From a checkpoint of a small image classifier: 48-pixel images.
Rows from block 10 of a small image classifier, named by matrix and row number. Rows with one number within an expert belong to one neuron, the router's apart. Each number is 50 + 12 x the weight over its row's rms, rounded and kept within 0 to 99. All counts start at 0.
Before each expert's rows are labels from the 100 images, of 14848, where the router gives the expert most weight on average: "responds to" is what is common among them. Only what is clearly more common there than usual is listed. The data: retinal OCT scans (Kermany 2017).
# router: router (model.blocks.10.mlp.router.weight, 4x256, trained with AdamW), inputs 0-127
# up: expert up (model.blocks.10.mlp.up, 4x128x256), inputs 0-127
# down: expert down (model.blocks.10.mlp.down, 4x256x128, transposed), outputs 0-127

# expert 1
responds to: finding: normal
router.1:73 43 59 43 72 64 50 52 65 57 31 53 49 31 40 48 68 62 59 46 29 75 81 60 67 58 34 46 45 40 31 74 41 50 55 55 67 52 44 37 75 36 37 71 22 56 30 57 52 61 37 49 66 51 27 75 50 36 65 38 44 56 40 62 73 59 55 57 53 61 74 29 54 73 34 34 46 53 37 44 50 48 48 65 31 54 43 45 47 40 50 55 38 42 57 63 48 38 55 36 51 41 56 55 61 29 54 55 56 41 72 64 64 39 49 44 56 50 70 49 66 54 42 36 82 42 54 45
up.3:55 50 38 64 51 44 33 60 75 50 62 45 57 56 47 25 52 54 34 54 69 45 26 53 58 32 54 42 51 63 50 43 36 46 66 61 47 25 28 52 44 71 70 56 41 39 71 68 59 71 51 46 44 22 45 41 52 53 59 69 52 45 54 65 38 71 63 39 67 49 46 49 53 36 50 51 52 50 42 45 34 44 62 44 62 41 47 47 53 72 46 52 45 73 49 51 58 55 50 67 68 40 36 28 49 74 59 38 48 31 30 53 48 57 58 46 57 34 25 48 36 54 73 63 48 29 42 68
down.3:34 38 76 45 63 34 58 45 32 39 62 39 49 65 71 50 52 38 52 41 56 43 77 31 57 59 41 57 50 26 47 57 42 41 30 64 35 66 55 29 68 40 57 48 36 43 32 36 30 44 33 22 62 62 64 31 45 61 52 45 54 53 56 58 62 35 55 48 53 39 48 54 50 46 68 51 82 70 08 53 46 31 45 63 48 45 44 40 59 57 59 46 48 59 49 29 51 69 36 60 61 34 42 49 73 38 51 45 59 74 73 66 47 60 47 42 69 55 56 61 40 42 63 52 48 50 59 43
up.4:62 56 53 52 69 56 53 41 60 39 52 59 49 55 46 49 44 37 48 54 51 30 49 60 53 33 47 54 62 52 42 55 47 38 41 69 69 49 41 64 59 40 54 44 61 34 56 51 42 51 64 40 49 51 65 43 61 64 55 58 56 57 57 75 48 60 39 28 48 42 53 39 58 60 48 71 79 44 66 71 54 38 71 46 49 36 43 53 25 79 43 54 41 49 58 35 47 27 32 52 59 48 50 41 37 43 68 59 59 49 54 73 38 56 24 35 58 54 46 47 50 41 77 45 75 63 50 51
down.4:45 55 55 60 47 42 50 72 59 29 44 45 38 67 64 68 58 50 63 50 32 44 73 48 49 48 35 37 39 61 39 35 57 31 68 38 53 90 58 57 75 53 57 56 35 38 40 55 51 40 47 58 58 63 52 24 63 69 65 41 45 54 26 61 49 51 38 30 47 41 48 70 58 63 57 70 47 54 47 52 63 37 39 49 67 64 26 49 41 75 44 47 42 54 64 49 40 47 66 52 58 40 41 68 46 39 35 45 75 78 55 58 69 35 48 46 48 58 42 44 36 62 26 32 33 27 51 47
up.5:43 66 36 41 38 49 41 52 43 58 52 48 26 57 41 51 66 33 55 42 45 46 59 52 45 46 55 53 54 48 63 50 21 36 51 66 39 58 52 46 42 38 38 47 71 56 71 59 49 51 41 59 46 71 56 34 21 52 42 57 57 46 58 65 65 38 68 59 38 64 58 41 72 53 54 48 61 30 32 40 57 53 43 58 50 37 50 20 66 43 50 37 41 34 41 35 69 50 26 46 50 62 39 42 64 53 63 49 38 53 38 46 58 39 53 71 65 35 50 40 44 50 58 67 48 56 40 47
down.5:56 62 42 47 60 39 45 40 51 61 51 47 38 35 36 56 49 69 51 79 76 64 44 76 49 59 54 61 48 40 72 64 39 53 38 44 44 60 26 64 48 25 28 48 65 69 58 39 67 56 37 52 37 50 47 55 44 37 37 64 29 41 50 58 41 46 51 60 61 52 38 35 56 68 39 37 61 32 54 33 59 57 65 43 53 68 52 65 39 55 71 60 57 34 54 49 27 60 58 38 50 71 70 47 45 55 47 61 65 36 38 33 57 46 57 39 66 47 32 58 61 42 57 52 46 53 37 70

# expert 0
responds to: finding: choroidal neovascularization
router.0:42 55 44 55 34 50 43 65 54 52 16 43 36 51 46 45 60 24 51 55 55 39 56 62 54 28 47 36 52 24 57 44 51 18 33 63 20 50 24 23 55 56 47 51 60 40 57 45 63 83 31 47 38 58 50 49 45 58 64 51 30 60 51 72 63 55 52 33 71 45 37 47 53 40 61 43 65 41 28 60 50 60 62 62 55 48 67 47 43 46 32 66 54 57 43 42 44 69 41 24 48 39 46 60 39 43 58 31 36 51 33 39 48 50 47 55 48 42 55 73 46 52 45 55 37 45 75 48
up.3:34 65 69 59 35 57 53 52 59 62 33 61 49 55 56 26 45 58 59 37 53 50 48 63 39 56 51 43 68 22 68 26 46 47 26 44 30 32 48 57 40 48 33 33 66 60 51 66 58 43 57 57 27 54 57 62 46 54 52 68 35 55 70 64 61 51 83 56 63 53 45 50 55 36 69 39 48 46 43 45 40 63 58 47 44 49 36 27 64 56 26 32 41 42 35 51 45 40 43 58 47 59 44 52 44 37 39 50 31 41 38 50 50 60 41 72 65 49 66 49 43 69 59 56 61 31 29 48
down.3:49 67 44 54 50 61 53 32 52 39 44 30 53 59 65 68 36 47 50 61 33 60 37 64 64 50 62 53 42 44 72 54 61 46 46 53 43 48 53 62 36 58 50 60 47 47 26 56 61 52 39 61 69 46 45 46 54 37 49 58 42 38 49 44 43 39 48 33 44 54 44 63 54 40 52 63 43 60 62 53 76 67 43 52 47 54 61 75 40 46 68 57 46 61 40 56 53 40 65 31 68 38 64 60 38 53 73 35 64 28 69 46 32 61 55 39 49 54 33 61 61 48 43 22 33 55 66 49
up.4:74 48 62 34 55 50 56 52 40 70 51 39 53 59 62 29 36 46 46 40 43 53 62 40 46 45 53 40 56 47 59 51 71 51 52 38 53 63 51 56 45 43 39 28 66 46 61 74 45 61 61 63 27 53 31 52 45 33 30 48 55 36 69 36 57 43 43 58 32 61 61 44 60 58 65 33 45 55 55 70 46 60 36 54 44 45 58 37 57 32 40 40 41 72 18 34 45 41 22 43 45 59 47 22 63 51 67 52 48 62 61 51 34 60 53 55 38 47 67 22 54 65 45 56 50 50 34 68
down.4:48 32 44 45 57 52 55 57 47 53 68 46 55 47 42 38 34 29 26 45 84 45 30 41 52 37 70 51 50 46 55 47 45 59 36 40 37 39 61 54 48 62 62 56 42 50 55 65 31 56 54 42 55 38 55 65 46 49 34 50 73 42 68 34 43 58 60 55 55 39 60 50 45 42 62 45 48 49 51 45 41 60 57 43 54 37 56 55 61 33 59 44 48 51 37 70 55 62 36 49 42 36 48 44 62 55 45 54 44 58 38 48 45 57 49 74 38 46 37 35 51 45 70 73 66 30 41 50
up.5:46 31 50 35 65 55 50 39 47 45 58 39 54 53 36 48 52 61 56 42 52 50 43 46 41 67 61 45 50 52 58 48 39 44 58 42 43 48 45 65 58 53 50 31 45 41 42 60 54 75 65 36 56 37 30 57 63 59 62 63 44 37 58 37 38 46 58 56 51 75 45 70 46 33 36 28 52 33 26 35 40 46 63 27 60 72 40 50 71 60 51 47 47 24 64 57 36 29 57 70 41 45 61 55 43 62 41 59 62 38 40 55 80 53 39 40 58 53 28 49 43 57 35 59 42 45 57 55
down.5:66 46 50 45 71 25 44 52 58 38 45 39 52 73 62 47 68 34 55 36 46 34 73 43 62 60 25 37 63 57 39 60 42 56 64 70 56 48 62 45 54 59 51 42 30 41 56 51 49 37 65 58 69 35 57 37 51 66 62 53 68 67 45 65 41 57 33 40 45 31 50 49 46 53 54 64 58 54 64 56 53 27 60 42 61 48 37 48 61 58 46 38 54 45 73 34 41 47 54 56 32 35 31 53 43 56 34 50 56 79 35 67 57 60 41 46 57 55 38 39 39 60 37 29 48 47 70 53

# expert 3
responds to: finding: normal
router.3:42 43 56 31 59 63 58 46 46 50 51 50 69 71 56 44 34 59 39 44 67 50 25 34 46 42 58 39 38 48 59 49 53 58 52 39 31 50 58 60 54 62 63 32 50 70 38 46 45 52 49 60 51 32 50 40 54 49 60 43 57 49 80 30 52 51 73 58 61 73 38 56 54 61 51 52 35 60 46 20 43 45 26 58 38 62 44 39 43 60 42 45 62 44 56 54 52 36 71 55 49 44 34 45 53 53 59 56 72 46 68 31 66 38 43 46 28 42 63 26 43 72 30 61 47 56 37 44
up.3:23 55 64 52 70 42 53 39 45 39 44 51 59 60 44 42 30 40 64 60 71 59 42 64 41 51 59 48 46 49 53 35 66 52 27 77 47 52 57 67 27 31 52 32 39 60 46 35 52 68 62 75 40 48 70 34 34 37 42 61 40 64 72 29 42 26 41 47 61 40 39 47 35 51 43 41 57 31 44 27 34 33 33 42 58 54 53 57 55 48 39 36 58 50 58 39 65 54 58 43 54 41 61 52 45 45 70 48 61 35 54 55 35 35 49 43 61 51 56 22 36 67 31 37 44 62 65 72
down.3:52 72 27 77 40 48 69 75 43 43 63 54 56 69 61 53 51 60 72 39 36 44 68 27 57 53 40 63 47 44 35 53 76 30 65 44 55 59 50 41 59 51 52 69 45 51 63 36 47 38 45 51 65 56 51 27 52 66 55 46 42 54 25 44 67 53 56 35 27 54 49 48 52 40 39 58 54 62 42 48 54 44 39 80 61 56 47 43 39 60 47 42 41 57 40 59 60 54 47 49 51 54 54 57 54 41 10 31 49 54 64 55 57 45 66 49 35 57 45 64 31 46 55 24 29 38 52 40
up.4:39 58 46 47 66 61 31 46 53 58 65 43 56 47 41 63 50 38 25 45 86 38 37 50 67 57 38 60 67 40 59 68 39 48 56 37 41 62 54 80 62 49 51 49 47 37 57 65 48 21 44 29 66 46 54 47 64 61 34 45 63 62 54 61 53 47 59 25 61 33 32 57 41 51 64 66 45 53 67 40 63 42 57 52 52 54 57 44 39 58 51 44 35 41 68 44 34 57 46 62 34 57 42 46 43 47 60 39 49 28 40 46 52 66 41 41 55 62 58 56 55 30 67 53 64 57 31 47
down.4:44 67 47 52 42 45 38 47 26 37 50 39 28 71 64 64 58 51 42 39 58 28 61 41 43 53 50 38 46 54 68 52 61 44 62 47 61 69 50 64 67 55 70 69 28 29 48 52 66 44 47 59 79 65 45 37 71 65 58 49 40 43 31 45 43 57 47 30 55 28 39 64 47 25 41 82 42 51 46 52 41 45 59 37 73 65 44 46 41 70 69 41 50 63 60 45 41 51 52 55 73 43 51 55 37 54 57 29 67 59 56 51 59 53 37 33 45 71 33 37 47 43 58 38 32 51 43 54
up.5:55 64 58 49 38 42 58 54 58 64 65 30 33 46 41 49 55 46 50 66 51 34 48 32 71 76 35 70 48 42 65 53 26 37 51 51 61 34 35 51 27 46 34 44 38 63 44 36 41 58 57 48 53 48 41 53 43 35 59 65 47 64 44 66 43 38 51 46 25 71 50 40 51 48 44 51 51 41 56 60 49 60 44 60 50 30 31 44 53 39 43 42 52 72 39 45 61 47 55 58 58 68 28 36 36 59 63 55 31 45 50 50 56 59 57 47 52 53 31 42 30 49 48 45 44 61 50 64
down.5:54 20 55 24 82 46 57 55 64 61 63 38 59 37 37 52 71 56 43 53 44 58 68 46 51 67 26 50 49 53 40 61 48 53 37 57 74 43 44 46 62 37 33 30 61 60 60 50 48 40 36 53 35 57 59 61 62 54 51 58 53 63 54 59 32 58 37 60 56 35 49 53 39 70 41 25 42 41 35 34 37 33 58 35 58 56 39 52 49 52 62 58 40 45 68 43 33 39 46 57 51 50 37 36 55 43 37 72 63 50 48 40 67 43 45 46 68 68 59 41 57 49 47 58 71 47 58 45