python train.py --train_examples=98430 --crop_scale_min=1 --translate=0.12 --cutout=0.25 --num_classes=4 --head_dim=64 --layer_scale_init=1.0 --widths=[64, 128, 256, 512] --residual_init="none" --beta1=0.9 --eps=1e-08 --precondition_frequency=32 --epochs=31.2 --adamw_weight_decay_other_params=0
Rows from block 11 of a small image classifier, named by matrix and row number. Rows with one number within an expert belong to one neuron, the router's apart. Each number is 50 + 12 x the weight over its row's rms, rounded and kept within 0 to 99. All counts start at 0.
Before each expert's rows are labels from the 100 images, of 14848, where the router gives the expert most weight on average: "strongest on" is what is common among them. Only what is clearly more common there than usual is listed. The data: retinal OCT scans (Kermany 2017).
# router: router (model.blocks.11.mlp.router.weight, 4x256, trained with AdamW), inputs 64-95
# up: expert up (model.blocks.11.mlp.up, 4x128x256), inputs 64-95
# down: expert down (model.blocks.11.mlp.down, 4x256x128, transposed), outputs 64-95

# expert 2
strongest on: finding: choroidal neovascularization
router.2:50 32 47 37 40 51 60 52 83 40 70 63 61 66 61 55 42 62 47 39 44 46 39 29 62 25 52 37 72 56 53 42
up.0:38 39 34 53 59 35 39 51 45 39 55 57 58 42 49 41 31 46 63 44 60 63 36 39 40 70 70 67 42 50 38 54
down.0:70 26 76 45 43 37 60 36 78 57 63 38 38 31 54 63 63 36 56 65 72 37 55 43 57 38 54 52 44 57 33 37
up.1:39 62 50 45 48 40 54 62 43 43 46 46 42 60 48 51 34 45 46 36 62 35 42 49 52 54 44 37 54 48 60 63
down.1:58 53 64 83 58 60 45 40 42 58 45 30 38 47 54 41 43 65 31 48 51 41 51 72 41 35 45 52 47 46 28 59
up.2:56 64 44 60 55 54 72 63 40 51 59 70 49 60 44 62 45 32 31 40 52 66 36 67 55 62 53 57 41 38 61 65
down.2:44 69 63 60 57 65 24 40 42 27 47 57 41 46 52 54 52 58 37 53 37 36 49 37 39 38 43 41 33 44 27 60
up.3:39 69 44 56 75 65 25 38 35 59 33 38 45 51 49 36 50 71 39 54 46 45 24 56 51 44 60 54 48 28 57 74
down.3:56 34 45 55 44 23 64 44 57 33 52 65 58 32 60 43 49 54 71 30 71 64 63 54 56 46 62 45 52 64 53 31
up.4:48 52 62 60 69 24 40 37 37 48 72 37 37 48 51 59 34 56 60 30 68 39 59 49 59 39 47 45 49 47 42 52
down.4:53 41 42 35 46 52 48 71 53 45 70 64 40 67 42 57 54 47 30 45 46 48 42 56 47 63 46 66 42 71 36 46
up.5:34 73 67 68 70 28 74 54 39 52 45 43 42 47 55 38 44 53 47 30 65 37 54 60 49 47 61 48 50 23 60 63
down.5:84 36 63 54 36 39 71 52 60 32 32 62 73 56 40 40 33 46 56 53 67 61 78 61 75 40 52 51 62 57 50 37
up.6:42 53 53 52 76 43 56 42 46 52 41 44 64 48 39 27 39 48 58 38 69 60 52 53 53 63 42 40 58 39 55 48
down.6:65 44 64 56 50 66 41 47 62 46 44 42 49 53 65 52 65 72 56 64 42 38 70 57 66 33 50 48 56 55 34 57
up.7:40 45 53 55 58 61 39 37 47 43 33 50 44 28 40 54 53 65 60 42 50 59 52 34 43 48 64 34 42 41 23 58
down.7:54 50 61 57 54 30 58 33 62 29 67 53 46 36 47 68 59 35 65 46 76 39 74 45 51 53 62 45 62 54 62 24
up.54:61 61 74 53 63 46 35 63 49 39 31 61 39 54 62 39 43 47 38 50 62 58 48 44 37 75 29 69 48 46 36 58
down.54:52 57 45 30 51 45 44 57 37 57 45 51 49 57 36 52 49 27 51 56 62 58 28 42 35 68 37 42 45 56 66 42
up.55:49 57 46 83 62 51 56 39 54 52 28 50 42 35 29 63 66 42 55 36 70 49 63 70 63 41 42 60 64 40 54 50
down.55:51 40 54 61 62 59 44 22 67 42 59 41 42 34 47 60 68 42 49 60 54 52 67 39 34 48 44 35 51 48 39 22

# expert 1
strongest on: finding: drusen
router.1:41 47 38 45 59 33 58 54 67 52 44 34 46 51 44 27 46 29 53 53 49 44 54 52 21 53 60 67 65 70 75 36
up.0:43 36 43 52 38 20 41 60 27 72 80 63 49 45 54 43 72 52 47 74 45 36 41 34 29 41 52 44 37 65 56 45
down.0:76 38 39 31 44 36 47 63 49 63 52 59 60 62 56 56 62 42 49 71 52 50 43 52 50 56 45 48 63 53 78 30
up.1:35 86 48 53 66 34 34 38 34 55 40 46 40 59 49 49 51 54 57 55 72 45 45 54 43 52 53 63 41 37 53 77
down.1:41 61 59 43 66 52 25 50 44 44 37 41 30 35 58 49 50 39 62 43 53 62 41 26 33 54 54 41 32 19 51 48
up.2:45 48 64 40 39 30 59 36 47 21 53 66 32 39 70 56 34 51 36 50 47 29 47 33 60 31 49 42 62 61 34 62
down.2:41 57 51 74 58 45 56 27 63 54 66 49 56 27 47 62 64 52 71 42 50 45 45 32 65 45 48 52 54 35 42 49
up.3:40 54 41 47 67 54 81 51 44 69 41 34 72 44 71 60 55 55 46 64 37 56 62 62 44 35 60 40 48 28 52 64
down.3:49 58 63 52 63 72 38 47 52 60 47 40 32 43 57 45 67 47 48 57 30 57 43 31 60 56 55 46 41 35 39 72
up.4:44 65 50 53 67 36 39 65 22 52 64 69 60 50 54 57 33 54 49 37 37 52 80 45 66 58 53 53 52 55 42 41
down.4:34 66 53 73 72 49 43 48 27 52 39 34 58 53 43 37 37 53 55 34 53 59 51 59 48 69 45 76 43 54 55 64
up.5:53 55 65 49 21 27 62 53 59 57 41 53 44 28 30 49 54 41 50 32 69 42 37 55 50 52 73 32 31 62 63 36
down.5:42 53 55 73 43 83 50 46 51 67 46 23 47 45 40 62 56 63 41 54 33 35 54 61 61 61 44 71 50 58 27 70
up.6:49 55 54 23 37 44 52 38 35 43 54 66 57 41 64 49 49 36 62 44 52 70 36 52 52 84 51 54 45 62 47 58
down.6:62 45 36 43 38 45 54 53 50 38 39 50 65 56 48 52 45 49 59 53 62 58 35 51 31 70 30 41 50 72 66 28
up.7:57 50 61 71 40 39 66 63 56 58 54 54 40 58 60 45 49 53 39 57 45 28 49 50 24 37 46 38 36 50 29 58
down.7:83 48 73 38 52 44 66 56 53 49 60 62 55 71 53 63 58 44 39 71 61 43 46 48 38 66 48 45 55 54 57 47
up.8:66 59 63 53 53 40 35 22 60 30 47 62 70 39 46 44 32 63 51 30 56 37 68 50 73 65 40 50 55 73 32 58
down.8:46 29 33 47 39 49 66 44 71 43 51 50 79 46 53 59 62 68 59 68 53 38 66 59 49 30 48 39 70 61 33 19
up.9:63 59 73 62 37 37 48 53 58 44 43 56 40 64 46 55 38 66 43 56 69 45 32 24 66 41 26 44 39 51 31 51
down.9:48 49 71 50 48 43 40 48 49 24 48 50 35 46 26 52 45 27 43 31 60 53 48 34 47 54 67 39 36 45 38 54

# expert 0
strongest on: finding: normal
router.0:46 68 49 55 64 80 35 36 26 51 33 32 32 47 46 53 57 47 49 49 39 38 41 48 46 55 41 63 37 39 43 86
up.0:45 73 56 70 72 52 45 55 48 47 35 52 48 53 60 52 51 20 50 37 50 43 33 42 48 55 45 51 62 57 50 58
down.0:36 40 43 27 35 35 36 76 52 42 64 63 41 54 70 64 36 45 67 36 61 59 42 29 59 56 46 46 29 54 47 42
up.1:45 49 66 44 57 47 64 56 67 71 50 41 48 46 34 80 36 63 59 31 35 36 60 39 66 41 40 51 60 31 48 56
down.1:55 61 58 73 57 81 48 35 44 57 44 24 44 56 40 43 56 61 36 47 23 41 62 57 47 50 53 56 45 49 43 72
up.2:46 67 54 51 56 26 58 59 43 53 72 62 53 44 44 47 53 46 50 42 47 54 40 49 44 59 23 61 49 62 54 44
down.2:73 69 75 55 66 43 47 53 42 39 44 52 59 61 38 62 43 51 55 47 70 44 52 45 52 63 36 42 60 50 56 57
up.3:51 50 53 49 50 34 53 50 28 53 56 55 51 52 64 34 58 40 57 57 58 61 30 66 51 55 36 57 34 39 45 46
down.3:34 66 50 69 68 46 37 46 35 48 43 47 35 47 32 32 43 36 44 24 50 71 42 61 38 63 58 69 55 36 62 52
up.4:44 43 37 49 53 40 73 52 67 54 29 58 49 49 60 51 39 71 44 55 53 61 46 56 41 43 62 51 40 26 52 40
down.4:48 33 41 35 39 47 48 33 72 49 45 59 62 25 56 47 65 61 67 60 56 71 60 43 45 39 70 33 52 45 46 38
up.5:66 36 41 62 48 49 54 37 52 62 24 42 44 38 43 30 45 56 40 53 61 69 49 48 43 43 51 60 30 55 46 37
down.5:50 71 65 68 64 46 52 38 28 38 42 42 62 63 34 33 30 40 48 35 59 50 50 57 43 66 55 50 36 48 66 52
up.6:39 65 43 63 56 43 35 37 53 42 71 60 52 52 40 36 48 50 49 25 67 49 29 42 58 70 41 61 38 56 50 50
down.6:44 48 57 42 47 50 42 51 51 21 37 71 44 41 56 40 50 48 50 40 54 71 52 32 33 54 65 38 31 50 53 42
up.7:44 49 52 50 50 35 71 66 40 30 58 67 55 57 32 47 21 45 50 36 65 55 47 47 64 38 68 28 49 69 68 34
down.7:61 58 66 51 54 58 49 56 56 37 37 55 49 59 53 53 50 63 44 62 48 51 43 47 27 59 39 43 68 53 39 51
up.8:42 42 45 61 53 38 60 51 51 36 51 48 47 42 48 50 34 51 65 63 57 46 40 22 58 39 49 60 44 49 50 39
down.8:49 45 37 52 40 50 47 38 64 56 28 44 55 29 53 46 69 53 66 51 63 54 56 57 24 45 63 35 65 41 65 38
up.9:79 61 77 34 52 43 55 52 59 41 51 67 53 58 52 45 62 67 51 65 53 38 54 42 50 55 41 46 39 59 41 61
down.9:54 34 56 42 20 72 56 46 66 35 67 52 58 57 55 57 57 59 47 69 31 30 52 59 61 36 58 40 42 68 21 47

# expert 3
strongest on: finding: diabetic macular edema
router.3:55 58 76 46 71 53 63 59 57 38 22 50 65 51 65 61 42 52 54 67 56 50 69 52 40 71 42 60 62 39 53 61
up.0:60 43 45 38 49 42 56 41 63 42 47 62 52 63 51 56 50 44 44 47 47 54 33 44 41 49 42 51 49 62 57 35
down.0:53 46 53 55 53 57 48 34 55 35 58 41 59 51 33 47 54 44 49 57 58 42 61 35 56 28 69 35 56 44 58 32
up.1:61 47 49 34 43 58 50 42 61 56 55 36 78 28 37 56 71 50 71 63 48 50 58 41 56 47 50 58 48 30 58 54
down.1:73 49 62 52 56 46 56 38 63 55 51 31 62 47 58 73 56 57 75 70 58 29 70 39 52 51 40 38 45 49 44 37
up.2:59 70 54 43 40 37 35 60 51 43 65 40 44 50 32 51 42 41 71 56 50 48 63 58 63 64 56 71 48 67 47 30
down.2:69 58 46 47 60 56 51 38 34 45 50 51 71 58 54 35 47 60 66 47 59 48 55 68 46 54 43 51 50 59 52 46
up.3:51 53 38 55 25 56 39 58 25 31 65 49 50 66 48 58 52 28 54 54 53 48 42 37 54 53 36 25 32 48 55 38
down.3:74 33 78 38 44 33 56 62 65 40 37 65 40 42 48 56 50 48 52 47 63 57 49 43 50 64 46 47 58 66 54 45
up.4:51 67 55 56 59 81 36 53 55 32 70 39 36 46 45 52 58 36 32 63 37 38 61 44 41 70 54 40 36 43 33 60
down.4:63 39 46 29 34 36 55 59 69 24 57 72 55 48 35 58 52 45 60 59 64 53 56 48 58 56 67 40 48 71 36 34
up.5:29 50 37 44 59 48 69 58 42 48 34 31 67 46 66 65 50 62 56 60 46 48 61 40 36 59 28 74 39 54 34 63
down.5:45 52 49 34 44 53 58 63 57 55 44 59 59 35 51 58 48 65 62 48 49 66 51 51 57 63 42 52 28 54 42 64
up.6:66 67 39 56 31 36 56 48 59 45 53 32 73 57 43 54 46 47 74 68 52 17 44 49 52 51 58 57 35 67 56 26
down.6:57 63 38 53 41 68 47 44 35 57 42 43 56 70 47 62 44 32 51 75 32 38 44 68 54 56 56 51 43 47 53 51
up.7:34 36 53 49 37 46 69 49 31 75 38 45 49 35 52 45 32 47 47 36 62 36 34 56 66 32 63 50 60 44 61 51
down.7:46 43 43 30 41 40 68 71 56 44 45 69 60 47 44 62 41 48 61 59 63 68 49 32 73 69 57 42 45 59 47 46
up.8:24 46 46 42 43 47 71 69 51 65 33 63 61 42 44 63 33 51 45 57 66 50 54 78 52 58 45 54 53 65 22 59
down.8:49 49 56 55 39 69 38 50 44 50 42 43 50 58 33 54 56 37 38 38 33 46 34 26 35 64 48 36 35 55 44 56
up.9:62 61 43 56 21 44 50 43 76 53 50 64 49 40 40 71 36 49 50 56 62 42 41 29 82 41 45 57 36 49 34 54
down.9:51 46 58 42 43 34 75 50 56 49 36 62 62 55 32 44 41 29 46 41 48 60 36 44 52 59 59 49 43 53 66 48